From a checkpoint of a small image captioner: 203450 training examples.
Rows from block 2 of the text decoder, named by matrix and row number. Rows with one number belong to one attention dimension. Each number is 500 + 40 x the weight over its row's rms, rounded and kept within 0 to 999. All counts start at 0. Numbers have three digits each. After the name is the row's rms in percent of the matrix's.
# v: attention value (decoder.blocks.2.attn.v.weight, 384x384), inputs 0-127
# proj: attention output (decoder.blocks.2.attn.proj.weight, 384x384, transposed), outputs 0-127
v.31 100:466507458504479492513473515571517508551473454477449481524574507487517470628504542442532470518467533490543529541436483543484461510553476507543536484543550406536511542517434483599506530542556482434497526438556519505560501516528509494519537475518537517486493538574470490480530526529480603480494524494487472494487557518532452461453505426517553487505555520517519512529550551483566563461458
proj.31 096:581421474569491445421464454477472472477511574504500479507559522378468546515495476509437479479480503488509479434530553496536528520525522465450485536488499511442507450510478522454436516501497511558519538501488444550474546399561529488535433482539473518490511499491439478513474448459485468425500424494466539549381468457420495489529501509513504490586464432415515507468480443553468501472519
v.32 081:503485454527565531526464485549493502548477564407507519479501538490489499496492503558443510500481481506550477518403424505582494485498467431453526417545482529515437477565568537518443396432475511470516449504513499542521410548477468547419441567466493484552576513529523546540540539505502473453445491525454477582489538461558490562498567438525530486566531482537460465565465490496505516516428
proj.32 085:510493434484546478521543497537475476490547535502531459522521481451506558522516513492544552522596476489428541512413514430427463574532537529526457554518504477480445530516531460486506518477479486456573452507494531489465465457513519491420525538501445532531430450487521511514533527568495449542436521504504424435473490510540517515510485485527516505426499510474565493450534494422490458508548
v.33 083:413580445598428479493546528527536500555458560512508513499495530507506488553503494473518498514502455523498526472475451523479455481475497520512495479515466651474521423492532486467482521560502471471487507486514498502500507500594603536466517464485507506545506532506497513526521511552558528484432478475473542500506573486470529495491516486484401521530491449558422400529516544597491496538445
proj.33 093:526537534512552497449479482481542481509439478510602507509453548540539499470501477505519509520567486479545532544459500480476498546525477452528466510430524466503532577406487527516578481405469490490562472541426492522511466467524466452595382652529520490517481551431478574486494466478433512463497495508515527457498490469471519535514416475539450490468458564434514476496414459427456494482518
v.34 100:491438526515428443489505511538493526543493529519483519472543495499524526535461554531460445512550527488434518468533506466435434515502497540493459460479493511567497505522509513512557538529421487493539466506443495558525517505466496463496494478518496502490437507489475487495531524503448494511456571512570536467515551471507614367479510480524532494597428424466472502530481505425465516459590
proj.34 102:497584514505524528496543576463557472465491485400519522511518517533598493465493507491486549488458391508490530516479486543555556539471507415461501519535531486505459548517445533534452472486552497459539539431512473499516508527477495487493468477529506526445510493515554476500497588420558519470559533476433475481425452507508478513501454466454467518491597466482431514462493446557538537479385
v.35 087:518599536478457470471461557423420518403438472504490445499542523420470496501510478511480497472406534483554524487532556508473444543460506482449540510500535586506429518532546534498480502526505496379557525506542506537470541521466596521514466598478467487442455493449524462415535462512432589452490487455476538525546532551559499430489465544443526486455478576525497579559473488506547456504489
proj.35 091:453485533494486535535527475570551437501485543520505515496520491521599489453473486475474515463529509501488503478534439504524503478498452533584452531620502533563490503460475539502576536435441524473509546514465463521491535538545496463510436483482505603566542561514435566446528583484583451546487444588516499444520519395472564502519521510524469552467534465525427563493472494510506452492569
v.36 083:486449492506444516431486425557488540542480545517486546462481422468401473499455586563555530493516474473442609515494506507520498484545512519471519505508534446511481523530494563498460572510545425516506478477453572535549470499543485455506470429538454551465507543508498468516429521508477508453442534486456553549571553486531557501514478513488492489496523469483480426496528505545455531473502
proj.36 089:553556542453506601531517568485533542522504497444550450511580494468498511542557467466460487514503407467528408500491470516440442463557521510524525477437505524475484508411469485441518490495493526451489472513541476454503493505505403478513482461530512483519482415510535478510501475458522471520491523558553447537481517495568452512417498453491505489514501564475516469513590467483528412468489
v.37 097:504496497529522443481526473526500494530469490507501548579474508453529490489560502557465510450503524496490544481596511496418518471539550554542553521454555513526453524486434539473396484486514493533454530431563518542537571511563601513446444433452503536513515465532509480455463537523501506587494423489499463462527446467453529569521557481516450499547423480479485514526474447486422512531538
proj.37 099:508461522487478605517527498513494496483404461499542465514496445528510546506477471485507482581533550484497425531520468596488496501462479449529515518473492543415502488493510476542510499510497422489489538532448509494440487437509516469492515529556500488470568534489527535484493508514452489470555470582470504516481535492584479497529484541484503522516494498462526466501449573520524550489467
v.38 094:482488498446469544461554533498501494470403461518544477518482496464466501550538489485510517548490448423504530498534517537503451456479564449587497535531447478458520485460526475435495591520555466521568584544507505442536511439609500497569511521628445536511481464486446408477509476505536555516536554562522524503472527548486590523518479549522556447481590510509446600520469490475488486552559
proj.38 094:510476501497532496549497477486490569474546514512508583493508515458507457454496498530508459411548569494491499552468550466523507570429499515561558423540495490544486513517470474480512497504489494470521516414446509506491474507441521413410525513403483508503490610535494514472453506546485473500478487560503546578449410492545450483507556412451508548526564467488515554557533494511438497498520
v.39 090:477519498462478556469530497532454502470528476484470566406449438437474564454409522512508475490454496492500525428442442484483490467515523463521472489453423419458450529518457487487440480490471482504572572510497497500481514511581494471567525506522486455505473516503524490509490494506527545500481545458555469546512528477507494408431524501465468549543506521515454501563428492512532493497508
proj.39 093:447507535480448471507563511428467547458500493528436454518564496571471475532564558549555492515526543476518537542492539447513403527470492454460535451515496538451517472470482519510577476499504473541450493507488547500524498555499499512488487502501522527479524453502512528509515468457428412529561507544511503523478493470495491495503467435524536465393549566495477451594574518503492532488543
v.40 088:439466480529468487507493539566466442552516494411473511478501522517564493489436464542562568435449552484599507535524526391553445476514489472527499507420428492466474452501529447418500521438521492461502516431483447497457530547540480535459462484539497435445524524476454501524520523524453594493512478467509485519436505470482492484504440525507457460509522450488561437556411411486470467464545
proj.40 090:465509476519493598481499537526543498510538472464596463539540538562521442456510508523487536440557537495454536465551519509480527531574520536462456464480557479512514497473553463567502500485481494492514483504499489485512547469529508481523550479443552461523434489462542471533431539488524510497521524436531552490534546520516441516485508487606493534448489594531534555403519487489581594489541
v.41 086:505496497531505466459560507465464489540520416595478569474570509520537484532599476490541456532531471479555530500472435594543499505457507427447531487455478495447454500525470533478477452537555550490499486437538520522441507538571529501553475527504537501466545503557521498546485604538439479523527498460468517452505499520500429468500480447498503495590538542518552413562457469458475488498486
proj.41 088:480504512516475590471459506473557510516500541461541450506511484455537483551493468481553496506482479526470468494518566481424535550556525601508488482487532524509476516485504509557469519433562502488514451535467484543499479539441508493469519512491498491544461484484604550461551469442534521519507548582499477532492524513498522415497560560533485498532546531469563469500536480608516493496477
v.42 093:436438444482538563474517498523503488569498501495546502556521477389535464466392594537476527518508449520491518528463500444536512472499495463493530599495498460492508484472470505538532516494523527494430510437503508464515526462458453505499509498575480381511557474560509440486502495488533501565471505463498418527541470490485542551511513485556446470565441560458549526486467574470464521552546
proj.42 098:554484507498504488481514533448387544450490499507473455483523522518503467541503540500473477544485516535516444468519516546523576410491583433519565545514461535497496479513543505474574514479431449507562474542562497495473497481546501484460523484425520508513465540559534572483535550507511504494524492566545484513443459483512545507510511452480490505462501468529498501483529456487454498483585
v.43 089:540428492527560519447425480486470518559491554527561384583455517473440530553519529530508507530542525550463510507496502557482479533570480516503560569541511485556500428478420512532489531439503506483521501524451502518506479492511527539471454471473541514530525553487496505464518511453563462482494500555495550538501524527457501526552555503497440453488492481482556540466518600527502499503500
proj.43 091:532480510522472503507551511535522524479603527552571516490469519500530555484475476543524495548484482482476415500555504579511481587493480537483470482536509529450518546539540428506505495503472468500403493519492535506556513455530510452577512470535484472578434512521454457536531517496504506529434492464504511525449461512553496572436493459453559506466484477444449490532487552501542453586476
v.44 098:464457563502444534474433524437516503473537573448563450510453492561500449502513477586528574423481530484493492510464500554500483518582463384461466489559488453496558503531499565524524530419464506546478411506505492472563476525426537448426498561524455537513460528502525473521450526503556491511510493548560397526540504479505505516520540424458522509570464461523517516480452516486509518481379
proj.44 099:499433466434475514475465567543508434431467456485464496477483501435483521453491493481436534528490460491514448479525447569523515508459439610493485504540521470503532477469455433528583471551521513455547493515545527522481518487520453588547518474468466479459520455496490493523469503519533493530482553498438447502571464471517517486530524562463475539507494536465493523402505482456499507490436
v.45 093:531501503491476541516552444487544485475496564521574424534517503534483526424499440537420549502480592543488522479541477531484472440461386447436470552588564518394453460529486538492476498481468544546436514562475501513513492487430457548487538497544475507529533469505439494500513444428514545474520482483504495538475568472565528550518510525517477499533471491465485491575462525406526493448501
proj.45 095:500450470578499438494442535581450472516506480490488540487503543455525467501483491452499450471522443544416479534522426573500533509536539527558520553546483497547561499493525524499533464499531514497528455485489472583534498386586538505452501542486505480447569545510573507517526612543549514503469515528458495483546485512514577524540442490462483569453464435537481423446535539544410477569518
v.46 095:496523496455519506500518482499456508547438438479481560512462481458520503569551431498485515426387450515464556487411490516557504569497488432500564495525471499498496569486519484508473532498529475485473524480414516513472487479535465494524580563506500476506552484459455494496481513475542448458514509475502505613511536479492492527556450521477498491487553540542477513484527525524500555475465
proj.46 101:483495436517484493564437445514443507502561605473409418523507539556450529503529493482552489479511518525530480505467489489479517485518507490513491471497527504497504489524491422450513413414538450509532459514463488461506514551529538369472481576492472485525454530527527489409437431525437459506491495551440473441529459504485508552480549437481491565414495539489464464498534537418447476588514
v.47 093:561488517505527472525503571466460468555514507484490483584468520569480512498445612535541472555453487592456484453440463544502502520551516539506446493501521520517494498493482497473520489478521477471523494523487538559567491537564499564463476455518488500453484520431562556558549448472516553494475565467553487500529536528501487523480482581498510480523540561523458566455521509508449568400600
proj.47 096:486505424477497555456477494577514549529519534528492457488479508446469533494425487472439513476513490475558537525500510446542510523517475465415474505473523475501489570509470447495549540562477571510493498489473424454461506408511538482567519546519480510517570424567479450566428563503524508486527485484435453509431466553523537476494458455479518522469400548488524479444417468491509517529428
v.48 089:560493431526473544544512553512432527564505497485480522517487428559504528404491489495515544518467506506465493512539564503539517521509533393489501492547486451527542521489442476457462556489456421481457524454482484510561508405582505492489496482578499538411521503561546511576498479576571461460470475537455554443546476521553419481480589501457510521549523472523533580437486507500472554467564
proj.48 091:547514512485499514509540470473498543520568462520496525446496440467444512516503541580499454528493512490521449495452471482511518468481503491523487510496538566546559547497507487511520524437475576501479455533528513468477485569432508524514476516504554504517506495493463465471489452497459478512512478495548483505459512521520566536465484540486457451459483499459476523400515482450466447390563
v.49 089:504488571470522494479518510534546459484536460511557464551428576520501431512429431508543493526441486573557499532471567527409506477495512508507396502517502613371477458526504443501423476483476558498532483540503449519493543448540468469380466526462560509463513477520446487461504559427434447537541472480517526513501470463533450546496520509490562528429513505526485484542525476468497470507505
proj.49 089:472501460507439492526484490486493591498501489552492579418502462499467531543596518523489518488565531448469511543507510488516473491475471518563558484493494491491524428451520541469513445561485546484483568511533513505464395464403535550562491534539481492492545494477416551510494509515545576509523423460523524481548568550536529425555456553485453497502513506485553459463446532549489552482437
v.50 087:456500527499530487465535452514447514427556518492500475542540520534479538520525504469523479550583474512478407508502497506569478483473461483476397499517535485527551484492595456499528493487499482500456488574508498545476490529434491452510512503541494475489474476491524489515464485468508487478428528502511525458504500610487447486512547485501534425447534509511549526511544498482516520545447
proj.50 092:502532477485495507511559591490518515429483455602528520495495539450519474434483618526468578464447531423450504450483525465499442483508463476531535509534434440509481553521494540504507551500538512525601482436495516506534517519504462538470514499514524522525484485502538483473546501553420497545483505530479503472522472469552558469545460518475488457491540524449432462531459502518512501496542
v.51 088:485443530466607502539520477473442430577511518518574575444501531532485477435558535461437479535522476546469479443467456385519526469502526565512470546521527430508517528516467476517531571477492496475465546544523449515491491516513489520465462491455505487456514542546527504526458487498471504485466435548423476475564447437508454460548501410474554478570539505492481419532443503559567498493516
proj.51 098:551519479533481533388426529448523558507421421503527553555525475498533560540476466542463440510490484459537540495470494506435518503556496473489521547486524503465461461451471468546504492475487587482469461474456500497453495443516464491480483495535483556457549448420522475488457540566540500476474469425509540522540547497511488482517464539503424510514505506481481503498497544456427571526489
v.52 090:498478531459475492506487491503498429427444525513428518425556450509465523510493523548504480530597525490480494521460490445515456450539416474461487566479521595483482460488464498541436537546547505497514517522537539513486533515462465576487507557479481482490492454502580489452501494544466539533467509483553514476488581548500471455537512533509474495545602469511513433445564532495577491502459
proj.52 100:491445542512427450505467514496525504499479537495507546496504571474494505507522539480515530557479496478551473476502437499494440522550513470501518514493410477561494514503596547476477521465507584525494419525511482456457494475583483506456483479519493528407435429500529535480555510500442498472487507444593494504501485433396540513522504458508428478534520510501484425549492419483424478567612
v.53 090:564499524558496496537533496548508531464493564500555486500447532510509559571417502500505532545435488501499485517495477532559514487578509499473468420453538517511524454485493527475530541438581592569530487544496441533541502489502508503520484481547493553572531455466534465530473487476511468487422426580464519457608479481470549529563565484428521489459444472522484579525500499533548434497436
proj.53 095:425456516453495510532508443526439488525407451500476489474509477453535473528501423474501526545506511565473509518520494459499497505436483494526484456438499426448519545521414554470516510517495431445421502452515539475470500521472540504548540502505507483389558497499408465520507491523554506509527517462422521478465470591539463574433444444434528560552484460461477428497485484430478574511439
v.54 091:442462406520476544495467456520551408505528549510486510509549490547549520529502542590478514491535573427440492545473532470473519545578564512553506568520515428490534452503503445487536543500522505532606509526475524498487500527468512501584489502536452543518485613531491456488503518480560500486546488516483562622478388501477497522544570480447457489496528489533466530445452482579557544519456
proj.54 092:518504521455573467469555487496453575446433491522491466494467473482425483432501481458592525545479484534529538429557484501503469489476545475409571516461481548390500494496447472549511480494492422496497496518486426442442475434542456469409503449476535483471513497486584534451514498516420488502474545474519449436543487516482448490533523519499414525530542526482480512467488548450446510539513
v.55 091:530518493489524464509570508489496514549431510511559512420429463464534521465604508494420511522532499458493433520559487528540490500496460496550476522475479481484504596504530516536526528599552503492429525445436490474553520431591542496500462486530487481438544509512500502389481482499512489473457513550514483501487489529542492523449425510566516511496497438501566561484535456501539540534481
proj.55 098:529540563504589518484500493489485485415551572488548534589578504398461472478450500496537478485530512540549495450518560441459590466479528525535573514526468560535521502473544432490555575450453535519539536445564508529510414474427527501495537525434525524488499490471528515519532557483476481483473387561486491507584528599468430481526497494431518503446522519533517622577470509498426488476535