From a checkpoint of a small image captioner: 32-pixel images, trained on regions of photos with short descriptions (Visual Genome).
Rows from block 3 of the text decoder, named by matrix and row number. Rows with one number belong to one attention dimension. Each number is 200 + 40 x the weight over its row's rms, rounded and kept within 0 to 999. All counts start at 0. After the name is the row's rms in percent of the matrix's.
# q: attention query (decoder.blocks.3.attn.q.weight, 384x384), inputs 77-153
# k: attention key (decoder.blocks.3.attn.k.weight, 384x384), inputs 77-153
q.104,095,117,216,172,211,230,199,178,190,201,215,256,239,144,188,283,159,236,141,149,228,235,203,171,210,181,178,209,121,177,162,194,169,144,186,217,241,124,163,237,208,233,195,194,204,172,210,207,153,194,210,197,204,202,177,183,204,189,249,216,209,213,164,138,255,211,215,203,201,174,181,197,290,105,235,248,183,206
q.105,096,186,206,228,177,177,206,256,231,206,253,223,287,186,193,198,191,193,203,275,217,210,207,157,204,184,243,189,266,295,174,273,231,196,198,210,209,193,218,197,156,166,174,281,245,152,157,160,224,175,192,252,144,223,148,299,210,229,167,152,165,174,200,74,185,224,143,233,167,195,152,240,212,235,190,251,148,147
q.106,104,269,177,282,234,210,201,159,208,247,89,179,212,182,132,181,189,242,245,280,219,283,224,184,155,259,223,169,250,161,138,226,173,215,183,180,216,212,180,161,237,232,154,238,209,167,220,192,148,201,142,174,173,186,143,179,148,134,203,197,203,183,222,258,213,227,193,230,202,214,202,182,213,128,244,213,211,295
q.107,102,218,236,241,160,209,148,162,193,187,181,212,198,182,169,220,171,122,292,164,187,179,198,232,226,192,232,248,194,183,211,108,179,165,253,229,201,201,167,215,243,108,51,158,192,294,184,201,233,181,179,139,180,149,191,209,282,157,197,190,129,173,153,176,181,189,235,281,112,180,236,205,211,208,234,145,151,198
q.108,097,189,155,207,173,167,247,191,209,168,161,168,181,152,98,240,171,185,209,219,171,159,226,197,245,224,221,207,270,219,190,223,209,182,192,188,167,203,161,168,159,196,201,184,192,253,210,206,129,134,160,162,116,187,205,194,176,240,196,163,249,212,251,236,221,204,194,194,222,241,191,221,166,222,64,155,212,219
q.109,097,190,226,209,250,200,198,165,158,161,247,157,194,248,207,164,202,175,175,202,121,142,81,194,193,260,149,164,212,240,147,252,228,207,265,125,218,213,263,179,198,170,201,174,279,110,172,235,222,217,274,206,204,218,183,162,171,210,205,257,160,233,229,221,212,171,261,113,202,204,188,257,243,170,214,291,207,199
q.110,103,187,158,205,282,127,218,214,207,217,150,163,157,193,226,186,229,176,216,208,137,128,238,232,195,247,223,226,155,222,161,176,243,227,278,151,128,225,284,187,205,173,168,198,209,154,210,240,193,164,301,196,180,168,191,194,199,173,172,201,154,185,200,241,178,249,236,254,149,111,167,211,162,117,275,207,224,173
q.111,096,176,204,189,255,199,170,223,206,146,182,232,189,232,257,109,224,129,264,249,168,162,218,142,206,308,162,252,244,200,189,209,138,235,260,186,233,235,190,200,146,187,286,156,212,123,173,256,212,183,176,160,259,182,142,201,177,192,199,222,199,244,185,249,174,201,302,197,255,151,148,198,110,170,273,193,218,179
q.112,106,203,138,183,216,76,209,237,210,242,176,240,218,183,167,142,294,161,240,229,186,110,222,168,266,217,233,210,170,187,178,200,201,182,131,238,201,190,177,192,222,130,223,187,345,230,258,210,149,171,147,238,201,131,143,155,156,183,143,239,161,184,259,265,211,172,184,166,210,193,175,196,218,202,186,263,212,229
q.113,108,139,260,243,211,193,118,298,192,125,265,244,203,132,215,173,121,180,178,222,215,166,138,191,182,191,184,157,211,220,139,164,228,295,170,198,142,244,170,258,179,188,224,210,180,169,207,236,198,124,217,138,187,208,191,205,176,156,187,189,224,200,178,355,143,193,155,160,117,184,211,239,169,207,167,188,259,187
q.114,094,208,172,171,186,178,146,158,257,242,142,202,147,214,230,106,188,215,175,166,148,260,205,188,133,125,298,233,161,210,225,209,217,236,178,213,194,222,189,248,240,239,224,256,276,201,147,203,218,224,166,213,254,208,256,142,238,272,218,167,46,194,217,141,171,201,145,172,197,196,174,243,132,157,232,271,238,156
q.115,095,171,205,144,206,213,144,192,184,203,185,119,200,190,244,189,166,158,210,215,198,199,239,200,262,190,182,200,267,204,154,231,228,181,167,136,232,271,177,230,202,220,227,189,159,170,205,235,149,226,250,204,209,140,245,248,144,210,190,220,171,193,278,256,188,187,180,255,190,197,172,132,163,198,167,178,160,252
q.116,098,179,208,264,198,235,167,225,236,219,165,179,122,211,238,271,208,199,196,125,161,254,202,203,196,181,226,238,241,198,214,220,220,217,142,144,133,232,202,217,198,242,210,157,172,159,214,159,187,228,247,238,181,163,175,255,234,264,209,162,192,216,191,157,193,100,206,148,174,196,179,170,214,127,170,255,214,195
q.117,096,169,96,187,234,223,202,192,138,238,197,201,194,175,187,247,165,203,201,188,255,173,237,207,236,166,220,161,247,150,137,214,153,202,219,172,222,184,165,175,226,169,262,239,239,271,180,190,135,180,237,246,164,254,173,211,248,228,118,166,227,238,160,187,225,190,251,199,216,190,194,146,283,170,253,263,218,246
q.118,093,154,218,172,241,117,227,226,216,171,177,213,178,178,237,246,203,223,202,195,176,143,128,116,198,181,194,258,136,175,308,213,207,155,97,166,257,216,296,269,172,230,171,187,127,232,246,240,204,220,167,194,187,198,241,244,150,192,197,151,204,220,191,206,198,253,231,147,182,133,219,200,195,267,243,177,195,202
q.119,093,198,201,192,181,180,185,180,170,243,214,260,225,186,146,221,249,113,159,190,243,231,160,196,184,183,236,181,139,186,222,222,193,163,190,185,138,230,245,226,163,254,262,209,194,199,230,185,204,244,175,269,181,208,191,252,174,173,211,173,299,195,202,194,218,279,255,126,106,173,173,114,254,251,241,193,138,212
q.120,102,221,190,162,159,219,219,246,204,234,257,155,198,183,130,284,170,194,234,223,156,289,221,167,264,155,157,155,250,163,81,187,249,261,225,172,133,175,182,249,188,190,175,173,267,195,214,218,189,212,167,219,149,193,241,194,255,210,186,253,282,212,157,172,240,206,271,246,231,156,212,157,205,131,165,259,196,131
q.121,087,196,202,233,189,149,173,171,176,185,194,269,215,216,178,203,244,148,175,216,225,146,232,229,177,194,162,187,216,182,216,111,147,247,188,185,111,227,176,239,159,189,226,155,172,180,200,155,203,249,171,203,147,234,165,152,212,217,196,211,264,202,238,213,210,210,260,253,134,238,260,136,222,123,184,200,123,230
q.122,105,187,236,163,200,172,180,140,248,105,191,168,237,190,248,123,136,168,228,175,214,216,205,186,231,204,209,225,202,172,197,144,200,235,195,170,218,201,191,149,222,183,300,124,131,196,224,205,152,230,202,222,168,249,149,201,183,210,251,235,227,147,201,178,134,169,244,186,255,279,195,158,216,236,114,164,233,201
q.123,096,167,267,235,291,202,207,171,216,160,109,198,219,234,214,264,241,254,196,191,193,198,113,210,229,244,217,130,201,219,195,215,228,174,206,206,224,231,214,162,256,195,258,195,140,126,220,214,193,237,231,202,185,206,193,200,137,208,257,209,146,193,249,223,235,175,228,227,109,248,269,254,221,162,168,166,194,226
q.124,095,197,143,164,172,207,213,207,215,225,158,166,168,157,178,229,244,195,219,224,201,170,183,279,250,176,214,180,175,259,235,150,213,197,181,172,202,247,158,277,236,233,217,220,219,198,214,250,120,118,263,253,181,304,258,184,201,186,180,256,179,189,210,226,330,195,187,210,173,163,241,173,195,245,268,167,266,294
k.104,100,180,323,162,244,194,227,219,190,170,219,180,163,221,312,157,268,148,229,267,151,226,153,229,236,195,113,187,192,150,236,203,267,213,131,121,212,207,168,204,210,235,199,204,219,269,155,201,222,160,193,219,160,226,212,140,140,232,206,177,145,220,209,181,221,235,193,186,157,122,179,223,138,244,131,175,243,210
k.105,092,191,223,221,214,289,186,215,213,296,214,222,238,206,160,297,195,216,172,183,156,212,185,243,184,211,270,208,163,164,200,249,215,202,197,250,186,249,189,192,165,229,248,212,173,243,197,205,213,170,214,274,201,204,178,225,208,129,193,201,250,140,157,167,272,191,236,211,231,130,158,218,193,247,254,277,180,169
k.106,097,251,134,207,243,240,227,165,182,169,216,173,182,230,133,210,210,252,169,178,231,219,145,148,138,168,235,223,214,163,192,224,176,205,175,200,171,154,181,214,193,187,206,206,175,202,241,186,190,170,253,182,156,221,204,279,251,213,189,138,183,134,153,226,170,272,210,238,271,295,273,193,195,227,180,247,180,222
k.107,107,197,194,162,221,216,185,253,248,220,212,188,258,236,192,223,234,217,142,172,226,216,214,198,181,277,150,250,121,230,183,273,139,170,203,160,221,206,273,222,187,269,270,248,186,221,137,177,194,202,216,226,201,222,237,216,204,248,204,173,150,228,217,185,175,200,174,194,162,250,306,163,148,203,186,311,225,207
k.108,099,177,205,213,199,253,204,195,244,210,233,166,219,184,288,195,187,184,198,193,180,203,201,271,159,163,178,171,172,310,171,166,230,174,212,155,232,215,223,204,171,177,164,217,222,144,207,173,210,229,251,186,238,249,183,192,211,256,123,256,263,242,170,133,178,147,191,116,148,216,167,255,202,173,182,233,185,210
k.109,093,99,171,221,159,120,224,154,226,252,181,223,205,172,126,226,171,256,199,188,198,248,267,172,229,185,214,192,198,245,117,218,160,173,148,257,170,278,252,185,175,164,275,217,102,258,272,243,216,152,227,230,191,130,241,209,260,217,244,151,141,281,188,175,191,214,151,188,310,167,217,247,174,254,172,157,196,200
k.110,103,156,182,137,196,219,221,150,248,107,211,274,206,163,269,190,126,203,171,181,212,230,169,205,145,201,185,133,230,242,218,210,141,181,208,206,206,207,190,190,209,223,214,159,159,175,239,190,262,195,146,156,154,212,195,159,155,235,253,131,155,194,160,169,151,230,122,141,192,186,199,276,134,234,210,159,214,232
k.111,096,179,221,213,241,105,264,140,138,132,179,139,197,135,105,175,201,181,192,96,135,307,136,208,204,131,182,238,186,227,232,129,225,300,266,280,183,209,201,189,165,241,169,257,203,209,121,172,224,292,105,157,164,240,288,174,187,239,183,125,224,221,225,202,230,209,146,181,198,221,298,178,197,162,160,195,179,237
k.112,100,175,172,239,173,202,149,190,166,221,241,221,267,290,230,177,133,165,223,217,205,185,176,243,211,228,257,174,209,204,261,154,213,217,149,183,194,233,168,156,226,196,199,237,227,203,207,257,158,274,178,191,216,277,195,165,242,145,161,228,221,205,233,241,113,209,225,172,173,182,122,174,144,179,224,187,181,236
k.113,110,203,194,180,194,131,210,225,213,180,146,181,195,239,170,183,199,188,175,177,160,183,183,219,168,182,207,215,232,133,291,205,162,206,175,200,268,221,282,249,130,199,259,175,282,136,159,181,224,254,210,191,180,169,157,200,160,158,168,194,177,231,190,255,214,184,227,221,206,208,212,208,252,144,195,234,207,175
k.114,092,147,228,230,215,100,242,223,180,138,211,171,169,197,171,190,174,155,243,240,179,128,159,172,185,180,230,170,281,168,142,158,128,167,284,165,229,247,148,130,207,210,260,210,209,201,212,170,209,236,251,271,185,212,236,179,163,156,153,145,246,225,163,237,155,193,237,230,172,197,223,179,200,177,112,209,225,172
k.115,102,217,198,220,163,209,242,173,229,186,145,296,245,212,122,237,122,273,138,141,198,242,176,113,159,306,176,256,179,228,169,183,189,222,169,296,254,216,190,127,209,240,186,191,174,194,191,179,211,220,203,249,236,183,197,209,255,242,179,217,187,167,216,191,238,205,235,186,169,161,163,202,236,126,160,171,146,189
k.116,096,225,202,186,146,140,218,221,189,209,183,198,181,210,238,154,222,168,158,191,229,162,157,189,216,208,171,128,240,250,197,215,216,138,187,227,212,193,214,161,155,184,148,141,259,211,192,252,139,199,221,178,234,171,247,285,220,174,208,285,246,142,202,172,148,324,233,188,196,224,155,208,208,191,241,165,283,235
k.117,094,224,255,179,136,228,206,107,224,212,284,205,263,140,139,179,123,184,167,178,145,174,195,247,229,200,211,182,226,279,229,199,205,234,190,199,269,172,208,116,207,203,147,188,204,214,221,208,148,237,205,198,196,224,154,217,214,201,201,237,197,163,209,206,188,178,225,227,193,187,164,216,196,200,184,218,231,167
k.118,092,227,243,218,221,173,188,197,245,203,213,208,165,234,252,207,268,213,200,181,160,202,242,251,263,205,170,165,259,185,206,190,179,202,219,234,131,243,172,142,164,238,203,155,208,197,214,186,206,232,253,108,243,184,177,208,161,243,206,213,201,206,227,133,264,183,226,209,244,224,167,185,199,214,170,151,267,197
k.119,094,179,262,155,204,225,188,193,191,134,216,138,156,272,181,200,237,208,216,208,245,123,178,220,247,202,121,226,217,221,213,238,205,187,259,176,200,170,172,268,237,199,225,195,245,185,209,186,180,174,177,229,234,253,206,150,132,225,198,195,191,230,211,255,147,182,184,197,259,159,184,135,168,198,152,245,202,224
k.120,100,198,235,186,169,241,113,196,173,248,240,183,204,236,248,198,191,214,274,185,261,155,174,193,201,205,173,286,137,177,208,261,219,178,204,148,232,208,127,204,201,227,94,269,155,179,172,272,173,218,205,231,174,210,211,147,209,202,232,163,230,228,140,179,202,268,190,162,137,116,259,195,187,174,206,182,154,200
k.121,093,224,250,264,188,259,190,175,150,183,180,185,240,204,216,210,213,147,164,248,188,223,137,224,181,306,255,204,274,208,206,254,117,212,227,287,177,164,203,175,144,229,156,236,178,228,176,215,222,116,182,204,208,110,194,184,305,187,163,228,199,132,225,203,208,260,181,156,238,191,150,171,210,233,280,243,209,196
k.122,103,256,180,176,165,127,227,192,172,169,178,202,201,213,184,222,178,230,201,218,151,158,237,243,220,199,138,252,170,189,234,228,229,180,190,159,190,189,169,236,141,217,175,226,182,139,137,271,177,274,125,197,289,159,234,252,196,193,224,204,192,228,167,214,179,254,219,211,186,80,203,212,153,163,146,159,190,167
k.123,091,251,177,193,209,160,257,189,171,196,199,277,160,195,149,230,268,214,177,170,160,256,224,167,231,196,92,228,186,137,247,196,140,165,170,197,175,160,185,215,170,180,132,212,136,200,181,171,162,163,149,116,217,202,199,141,205,190,140,227,173,189,252,237,196,209,135,192,224,182,211,189,254,223,163,188,238,204
k.124,092,215,205,175,203,278,235,197,178,224,117,197,119,187,217,195,203,158,191,286,207,186,195,88,83,221,223,241,205,245,211,159,191,199,175,229,188,186,150,169,239,196,181,187,195,205,173,197,141,331,257,207,215,240,211,229,246,237,198,180,180,126,175,181,193,176,172,203,149,192,187,165,197,278,231,199,201,143